From a checkpoint of a small image classifier.
Model: 10.7M parameters, 48-pixel images, arch swin, norm rmsnorm, activation quick_gelu, patch size [2, 2], depths [2, 2, 4, 2].
Training: soap at rate 0.00089, 4400 steps, batches of 64, held-out accuracy 97%.
Data: trained on capsule endoscopy frames (Kvasir-Capsule), 6.7 epochs.
Rows from block 4 of a small image classifier, named by matrix and row number. Rows with one number belong to one neuron. Each number is 128 + 24 x the weight over its row's rms, rounded and kept within 0 to 255. All counts start at 0. Numbers have three digits each.
After each neuron's rows are labels from the 100 images, of 14976, where the neuron reaches its highest value: "top examples" is what is common among them. Only what is clearly more common there than usual is listed. The data: capsule endoscopy frames (Kvasir-Capsule). In brackets: how many of the 100, against the usual share in percent.
# fc1: MLP up (model.blocks.4.mlp.fc1.weight, 1024x256), inputs 86-171
# fc2: MLP down (model.blocks.4.mlp.fc2.weight, 256x1024, transposed), outputs 86-171

fc1.595:132154158117113091096110137166107118127124158111121120117120142134118058110168112115142127137142095117094166146152133127138170099128119092168103179086149149140143138179111110130140090142122141123107108144133165132134129130175166141154123112129173139114146115
fc2.595:110127135128145125131138127126103143133127161093151133141137123107112179142086136142185094067127144091118120127089143148137073136106144135120123106123073098148053106096158116150105115113167128147135150132116148121105121129125095133140139117177143131112125096
top examples: finding: pylorus (40 vs 3.4)

fc1.47:093122127124167119140127162142129157135125145116077153141144101144140136096127080141106150164165151138126123165109098122123163091121162149129160119109158156147142136102140136133139108139134134115102101116104136162123116105174106155124142128103117151123144157
fc2.47:176125125137109128159139110160131155142127080107110113129123116116138137165142089110145118114128090150134129095144132114162130128170170077135136081148076140079125134117123136147139142123122111093140091109135135138117122103156147101133128126157089129111124148
top examples: finding: pylorus (88 vs 3.4)

fc1.156:162123085161108091099179100125126075136104154157146100125122103114093105125155128110141160125096126094124144105128111105136140149136112098161126166157102132105137122131127119126142087140084105112095109150128131134128151133146133142159129109094150114087108119
fc2.156:132071105076163112101144160150149137164090133151180108128160131123098178165090096134118145120125115142169149168099130104107137116123139100120113119153133120115146114147129143162121151173127141134128095132175107123161106105126099097125087140095118117126164166
top examples: finding: angiectasia (27 vs 1.8)

fc1.189:128105151130124167090184127187120174129138114094137121095106121157154139103146155110121189110124100105160112082092161134141168114148133087150110087154142086135132121144136123170094145118121162099124113080129092124090116141144110123157124124136117125116138145
fc2.189:122144123115070122144125166112149135127129130109112099145145111093097130179113097108153157082126116097100127144144093102127141134090137134114155112109132122122115086115137138122151101145117122165127165121137140153162141173153170135152132100117122168135138094
top examples: finding: blood fresh (45 vs 0.9)

fc1.659:154126139130174201120104127101126135154150144111125090126098135133123097141143121102134141155127106078079125147137127111131123121134109133161149141094085106116124140068152106116126121095138120122081142142137089188116112118110124121130108086136079145123151125
fc2.659:155164109162110129135086122157138127132094132171123130154106114131167135138106148118126138118113116132140102150118125132134148123112125136172113123143153168088119108123111105105153145115110144132144141138130132078109108134118108124151125146170114126118151142
top examples: finding: pylorus (40 vs 3.4)

fc1.146:158114167148136138141116108156121114117170191098115091107143150104175104091129096136170120139097111122122113175116079173170158128104112070117111113128122126095126111128170144123138084124095143157129092125141080126094149113106150147134109142132116100153161091
fc2.146:124116102123138127165093131132160156115144122138156138106113083193132140130072134113147150132166136159103113121082089122117135130115170129141126125128148140119108179128140117112127127145145163112190136115118103096161114141145113103103158165134104131139108147
top examples: finding: pylorus (30 vs 3.4)

fc1.643:110105081111113148113110080116148164124078101143132111145142155129124140125145124085157115126094146125124117138109122181087155132140109139119110158107136122108154108126106154128136128082115163126142103156136140101110162140117088119127086131094156122085149106
fc2.643:171172124156135183145142161141151106122111159123146143134103112115083136135129084149133138129110146153119155147168130108133110117077149075151154125134155131111093116117149130164092131154154066136091086132120149152114155140154135149120125134142091096130124124
top examples: finding: pylorus (30 vs 3.4)

fc1.422:168184127159096140136149159120118141110137121077090052116136117100141115149140112107135084128147109168128107144160135153148150139172136139075122114173116158112114110174121092145132119088129140138110146091112117120108127182116079110153128120154148114121077145
fc2.422:100155137114104130121172166125123121158081147141142143150102143140104114195153177125122118155085134117150109152180114145144161147128132125137107124103122106134113114099094176169133127135113098174101118115141144145153130109117127126139069114127068135116114092
top examples: finding: reduced mucosal view (36 vs 6.2)

fc1.401:087129128117132106161154109141129168120097126103111109117129173114144129131162153131070123147120082110121160113092122106084118138165175122120126146114119174154083136135119121052132088125137140055149115101123112083130160096116161132117129110106115139144114167
fc2.401:160125128108148117092088122120115159130156128081095137153164107105126133129139100120128119122131136088114087112130126121177148147093118130119175139148131087120120145125109159125141104121147118165127113116155136144107135124139116098108098102123176129083153095
top examples: finding: ileocecal valve (45 vs 8.8)

fc1.340:103141094113132111094126164188136124155122124159091095161128093121162086144124122160127070103121129156158121160150111135132093124169140116154131131131112124119121114118121064139154110123121098135119133140086120130132134182103132124116102152125151135115149095
fc2.340:159128133164154150090167133097129135099118095095143132163137118149100164135110106120130154140194134118147117127142128165113120184150085129124143105138134151157113153080112128127151088099134134127147128173136159127128153113112103151093127129121155124102134150
top examples: finding: angiectasia (27 vs 1.8)

fc1.54:123130154129102147134110146144122133125126171137116127139120113175092116123189115118144121157146119133101146112096103117192126137139107140125182121152114096136129108148105105116119107137101131151082114134098151128143137180152131102128150138153141159139107127
fc2.54:112151147116114149134163128091091108128106122124142103126128136136144146124125153107131153117141088123120121111100076149116101156119148143168105097120107110169111090168122119152135160143089145131169160084140113121136123128132109163133096106139146081110127128
top examples: finding: reduced mucosal view (58 vs 6.2); finding: ileocecal valve (25 vs 8.8)

fc1.437:091108138121108133126134111142128190107144066108164133138112072125123130121142202119187129163144150092156135127135138158109126116138151145150101102118100115149096141096144185150118147120118159157142146129136106100112094119099135149119104107153126136115153148
fc2.437:123141182118138093100132154153089114136098156119128138176099141097137140085156137120100147114086103114129100121120134130155135146109112087137121118115146146122118177117102104151103100133109119182124124153169108122120132153152115150196128131095135153112161151
top examples: finding: pylorus (31 vs 3.4)

fc1.304:130150096154071117156149149086080146135111116142083137136152140193126140110141134129124134151144131140116142181096082109126129119151168109127157115137120107128118088115148104113149104142115174144149157088085105130136126166142178133114105163130143103126151140
fc2.304:133098161119142126139137117173108145118158152102124125103090082134138128142164133066147127116137098155110125077112151148101084079068148131162131110109112115123139110149137134127116128093148103096087135086144098135125108098160155149092143135128101134085170130
top examples: finding: ileocecal valve (86 vs 8.8)

fc1.279:127117139172104144090146119124127146150136139138102129098160106163127129098131111117123111142130146111147105155122145142125181118175123130099102130136153125118127140108164154113153139120118121136072154114132098104113115128162173125136152118154133146144087097
fc2.279:082126107126148142156090176112160105131137069098153118096135135096148134146148132099160127104137109101109146117145153135165117120132129133163143156093090147136112115136128114135139093111142163120166137154126116129119122145133117119111153109110148144134142123
top examples: finding: pylorus (28 vs 3.4)

fc1.197:114111145165149135084139131138077133118114144125130144123141122121092120158124113103150078123137133121082152132089091105134151144152140151125136146124126131134159154102096105136161107111154091118095172122081079156093127114121130135087136156078126116123100087
fc2.197:113109136155163132132108073106114109136119138167118141119183103083139120149098140124129132117121144103128143135132163096141126106092108155086131150170110125125123091144143153151117121155194172146095103128135175109192144147141096133092103092115083164097144147
top examples: finding: pylorus (50 vs 3.4)

fc1.555:133151152142136134113127173136119131139122082112151123099161111118132112119155151146122131111112129119089133140156109142115122139091125122131111156147156107090104104116150134124130127112113172131080132120133116128121141117125101092122131112154086115165153137
fc2.555:104107074122128047117168119112153137104189179133125099152129162138124103107140130139136095127123104118116145135122066161108137129143119125116148142054139132134114120091154152144122127129106115132123090095112099150165120147085129144136134100130116152122142144
top examples: finding: pylorus (29 vs 3.4)

fc1.100:150117094144125161132121116129098097148148108131130094103128137157117127084175110156134128126088147130117122101111118096154141135114151134110133156116185126123109094106105136115170104127116184093121111114124112129111123112103081129155099142124140114145131131
fc2.100:164141117097099135136103147104119100160129114146129129127114132108162110143093165120133082118136136117139174178095129140124109120113133116136146130106093129121146136114138157158127128122129137125129101084115113115115123120104181094134155110124091110108148100
top examples: finding: angiectasia (30 vs 1.8)

fc1.215:133148110130127112122122150142129118142118136130106125123156118156129129194168127120168147140154119139139143156116117175100119149129094098074136141091129160149097153145114163124106126127054102104148121138181095134117130118124181081134082124115128142116111128
fc2.215:155162088112097147116166111099170113134142118145123107172165119115124076074120103148143132124159128163117144073139146121144144112145103132122128085134147103067153099122124119141146172103175138139070154112189117139102108091154114119170143119114158154147100162
top examples: finding: pylorus (31 vs 3.4)

fc1.275:072199126112118163124103143103101090196131127144093157132149100134153122121162129167126111102098115114146129156150075130118148116122105139192135100135156122157133113109178158127137094127149126135122117137111128147140136109156084132170127136117113151145102181
fc2.275:138120149158123082124115085154167128099157064123128093111148128100101087133109163146146084131109118126130145138139137148121105076180143125089159142129116120156107121094103128105106105134098168134129121113104136112137147115122123114156096136106150130171094122
top examples: finding: ileocecal valve (84 vs 8.8)

fc1.375:137120139115171137113135123112107124105139154095147133150129117125126153156120116099145078114091124108156143145112162175150118109120122124142170112109095132098141111107127138157124124135128141169115146148125156094125108154117119145132151096154135118126148093
fc2.375:111128169121132155102129150066150076118159108111130126098142165149148093098171113123107142166177117143136126155129129112151091116125109124145118126104120136105161177113111127121145117135141119165150175142128116112138134095155166103118089129134137133116080127
top examples: finding: angiectasia (27 vs 1.8)

fc1.343:121132154080105128168205126159075147146187112173096132153086146153124126136148094124123088108145100102145088138117115129121129162143151157085160115094141125149066132141142142113100121141126114137102116136127099161113131104171087148155122116160111127120127105
fc2.343:095127117128123151085175156124137094169096113120148157096165120124108139128140133072114063167107195140129160182164158144112150120115095127146110161140083172152150116148102188155126126142116139133120133180130135119114098122143130087157101116103139125144130105
top examples: finding: ileocecal valve (26 vs 8.8)

fc1.359:104142133106116124172137143121166094160132132123076115089125168138143143114114146099151129126123140103141175135140104138134159136156150138154116169152122100151127075148150097103145049108147138161107109177144143163082086090131122114114110114128136143139126118
fc2.359:139140122103108132157093126137128091123148135144138163162146153061111118073110148129124125112126148136158100124166127135080083113126163120111123096126122160114135165131112126157149138139120087129119107101145110116099115119118134142122114147103168149146088142
top examples: finding: ileocecal valve (29 vs 8.8)

fc1.136:150126118131135087140138131144134112108113104109127151123118128141121169151087156102121131132173145158098089136084100175101116127134161095140156116107108107142126101130120134130108097133125100101148129101096131097124113112150150148118126123141131146127141103
fc2.136:105101173117086149152084111094084139133138189122138110122161099164113106108145101141143158130156119096177120107166145138111104127140130174124136136149118154109155132120127153136126125133153109096121146100117123082115122136162138127124122111103132127122125149
top examples: finding: ileocecal valve (34 vs 8.8)

fc1.763:097099112132124118131114117138105145162117114115158164096138112130104141102145118107151203114154166150153104131079114120113143146115151128115124129144127116090168113081129135122122147129073095128136167108129134145134104141124119135107125139043075109156139120
fc2.763:152100134169142154101116101113142133116129156142146100147131136121168152159124108106133119124103116098122173143127131137143106150123153138138132122125150169128124123167141136108080139128174107153104079178148100139137136151106149095110134120150150180152139126
top examples: finding: reduced mucosal view (38 vs 6.2); finding: ileocecal valve (29 vs 8.8)

fc1.540:142142101161137130129101113107152097154112136121115084103089120098115142087164111115129111094142128125100129139135140093121111150077145128097085130121128115107114149132152103124148134166157116137129108150140151109166142188142133082163128146140142168106166127
fc2.540:129139154088129130139154108168087121080142124180162145142102136108118155161149109079143149120141144132143090095101173086112117164109124128104143124126138137155135093135134132169144100109123149151113098154153138206127102112098105179095170120121123095102120092
top examples: finding: reduced mucosal view (57 vs 6.2)

fc1.290:147132093130131133083125155118094106147146135141163123117133118115076104122141095119156141128162137107122124133140164143111132146086121136092134125160117149146080089095126138138106109100095157146094157148183113127125094113147117167096097117167089132127129112
fc2.290:083125159137103124111082085107153131083112122172093144093137130167136114151157106143179103128145164122110131119121117132123120136128127165141132110092165096143112134223136135106121160096126144130137071130135120129122147150098105130119121157083106157130142158
top examples: finding: reduced mucosal view (58 vs 6.2)

fc1.507:076137128161103137123102117104119147122106097132144120131150138137123138121120122072068123098082105113094142145139089107128135100122130109138106135100085143103128136109161128180141142122166123083100114137138142147080130122134185128140162132116152134113116101
fc2.507:166130163101146179138113150143121129145141116108100154123090104082165140161125106160161165143121137089138140140123138119140098107109108111169141176157175125110153131112132150078134149091130146137140111130090141108130159151085117136141173129160138137171118147
top examples: finding: ileocecal valve (35 vs 8.8)

fc1.49:132157151110123096130122132105141137126142084140148081133095109157131115112147144141133125140127129120185115093144137124107126128109138127106115138165131103134142136081142114109150117167133159146136105168126142158067099126139080143107178117177122106124114146
fc2.49:130163153074116146091142068135133124084120121161152102124192161108117131112112135123085086110144115126094155122131107159123076119141083129097121128117122134128153129091141122140106148116112148099113179111141143100165122133078093155138121074111124111155119127
top examples: finding: pylorus (30 vs 3.4)

fc1.500:145124169109077160171150140133107108130130132121117114211107146184091146133156091157163132067145129078161104084099154159147172109147134124152091146138157126123147098115126104107132080118138134133099150107103176109120092167094133147156154146184141125097119159
fc2.500:101154113107152104137138157069117143145123110181058140119142089125133121141111100157127116122129182078069153148113154127143185147147124143131151133143122144129125119122136176103101158108166146158161187156162114154156144126165083090129140107153116154122139128
top examples: finding: ileocecal valve (53 vs 8.8)

fc1.528:127125113137150149106115120114097113133127087089124129111193152132129167098138071144177146158111093136169151129091119166183146115112112146113112099190124103092104108134136079127099141113113111111136110121127106098114136098143119154140130103107140155133125085
fc2.528:125150122122120158091112125136156115141134130113141125090117085139153117155111123112154143135144135122142104128155116090103207145118150116104139142099152148131191135102123130121179149120108118134125109152090125134126115125111123124147112140145125167100113148
top examples: finding: angiectasia (37 vs 1.8)

fc1.135:090102177103112126103139098140048103130116102119144127167135158121119150195120105132123118103145145113125105153091138131126156131134134166173130155148156132167122080109145108100150106140170099130147104142167142109138106118131143102122112083109157134148160154
fc2.135:078124118123084164114152167097151076112097125122135095131136134153123108124138106117145175136097117139177147134133135099122080101114166153138142158114117107116118119062152106127105134121088137148075130138137093117105126149104112108128181110108125129128117153
top examples: finding: blood fresh (27 vs 0.9)

fc1.89:106123148107064155102170124145130161136176118139146124099110107148137104138129122122095135101127167125104116129101128151080097095144139107114090129157177155132134114114137132123147134104147163122127118096100105158127162120115182106101132123120144149110133125
fc2.89:083095122142183112144134140116101095113145149130118117108143149117131140127112156168150104157141137078141149131126138170151187156127093157141162138177075129173182116131175139151130122137127151115118134097171120190141113097143111098119131150112115094108130117
top examples: finding: ileocecal valve (46 vs 8.8)

fc1.700:098159151136093149125121096113146161168144112149142133123118108113126173142139140155142144142125124121111138150126144115045141130112184131138145126191158116112100093165128126118155095177164135091104146103111106148103114115138123148121169100129130082061108081
fc2.700:124124077099124092135138124113131130128125075138107112118111127140116117098121128139135131164174153103087146060137092142124125107108132111111071117119085102131160144121091140099145150175144176146113135158162120113123104136139129118171120151140114129149148176
top examples: finding: blood fresh (28 vs 0.9); finding: pylorus (26 vs 3.4)

fc1.173:136124150101135102142114152140171072109144105119151109144105117150132132154161105125099105097121165143097129125127132113155148085124146124140158127115099145122162174179134092141139123110114148146113134121093121128158127125131167114095145086112147158103153132
fc2.173:145131137096153108124115120096142151139116140125147124128162102146058149133126155119166120116154080124139160141127110145140102161133150123137080114129145149140102130142142130091107116134178147134138153141124136150151141139122141121134108182145099108174102128
top examples: finding: ileocecal valve (35 vs 8.8)

fc1.165:125090066138147120163096152186114104136079181132093110182159156154148119130104133133156117150181157146123102164120149101103133137106137133144143142110110150127144142112132062186133089125122116133124131141179118101155137139118108097117131107117123112090124153
fc2.165:159133158102111121179105130143128117098143123139126141161115122161133124119151103112142163112143091139097161078115149162143110123150107100120142123141119118178157099084091152081101141091150115114101142140109164146146090111149144111144172148133127117177116156
top examples: finding: ileocecal valve (28 vs 8.8)

fc1.697:112112125141129162112108180168161127190110166101148126101108125124123101156167096113107146157081188127110100149133146097088138143126101112159123115129167144119110102127101128106090093130139185121122164107123080142132141136167138122077123138144149133109140148
fc2.697:094141146123100147138153085149086083125128136141137146135128078086163164121156124135100104121172080132099115126126151183123177125147191129114132103119132123158125128127196159136188158113123098104113108112141172116164152153165147130123121139131111101126117160
top examples: finding: ileocecal valve (44 vs 8.8)

fc1.86:113131145148133057109127116144117135092111131108138120110129166150159134100125125124115143102107128109103123128132119145132107132146099182164138143108121137134096145134079126151121104104121147078138064159202122160157122145143101136155105119128140143124123137
fc2.86:120161081106148179129098154141147136167150106126099133147137074142081139124133161138133134154122115154143121103100153109176116101100154123071105134142159096072161124124120136149160109105124134132141155126106138103110102116141148162111137151146168127143149127
top examples: finding: ileocecal valve (36 vs 8.8)

fc1.252:103114112179108144098116110114119123134089143137113127095129139150156119117109155175126148161131148125124134150130067160109192147146093126147110126170160094130156148125139160119120167140080128130119161146100092132099134133137110218129111109144123139137129126
fc2.252:163147136048146132132158104128153155138136124160118119104114163104104125161159116113106143144139137095153111124167107094117138126138168097154137104098102145130099089090144090107111128166152126147120121114131145143108111133132127080120137154091149097065164124
top examples: finding: ileocecal valve (30 vs 8.8)

fc1.585:127121165132093173121134076098107138183104154113132122142128151147150107111203142138148140150115171065147140086111125136119146103140142156152114122125133158171117155128102116178127128119131119114086109093141137145111145157072117137133085125115097118127129147
fc2.585:107099083162160133121121109133137117116100094128124150119106144122146151151095201120107143132141095116141117139133135106138108172149157173129122118104157063092144131123108107108132141138143130115122130133150141129121153165178130111126114133122135079156128110
top examples: finding: ileocecal valve (38 vs 8.8)

fc1.34:134117100150147111134096130136150137099155124124134123137114143114129083087113110131105189121159088089103158139095086096164112163134124190128121156088183147108123106143148110069114123083127165089139103123133115127108134130162134090112098127104133108106109136
fc2.34:107132116099148139127113134144128132173127154163126166116146079151157118147140124115159089141117131158150138117190131142125136122149148096141122119158113113132130128155094126091135134136140139115110126162119175179132163120122133148155150137171139134108158118
top examples: finding: ulcer (45 vs 1.6)

fc1.682:116145146095116135146164150130120109169106141106116134134116107148182082156109115137145105113127140111120125134125150115154120145137134120112170147129116103111134158142115128086093094157137139110125111167130121125156107104125123102110118097150113135132136093
fc2.682:084069130143120142151078149138124123071145116134147128123091144148139158131096141118103104106152134133187154139115138082138107117096113116119133121163092106183134137099153138137166133158174089161156112087095112118103117130115132151131146154091129134188170097
top examples: finding: blood fresh (46 vs 0.9)

fc1.607:116121086135118106159171145157145120158083164136104109104117107132127137124186086159146131132118104139152121136118164161114106070094148128104180137107095086138101111152103150169133147121110142133114155092154121129105100132120104164146144103136119082115171155
fc2.607:114146111180113128110140138116100133133141122098132141151148138122159158143118088065113126171087111116125139117110087134128150117131109119146105133150154148152128152098158134125134122138111115158113135162131144162126136142124141132122124146116170112138146106
top examples: finding: pylorus (26 vs 3.4)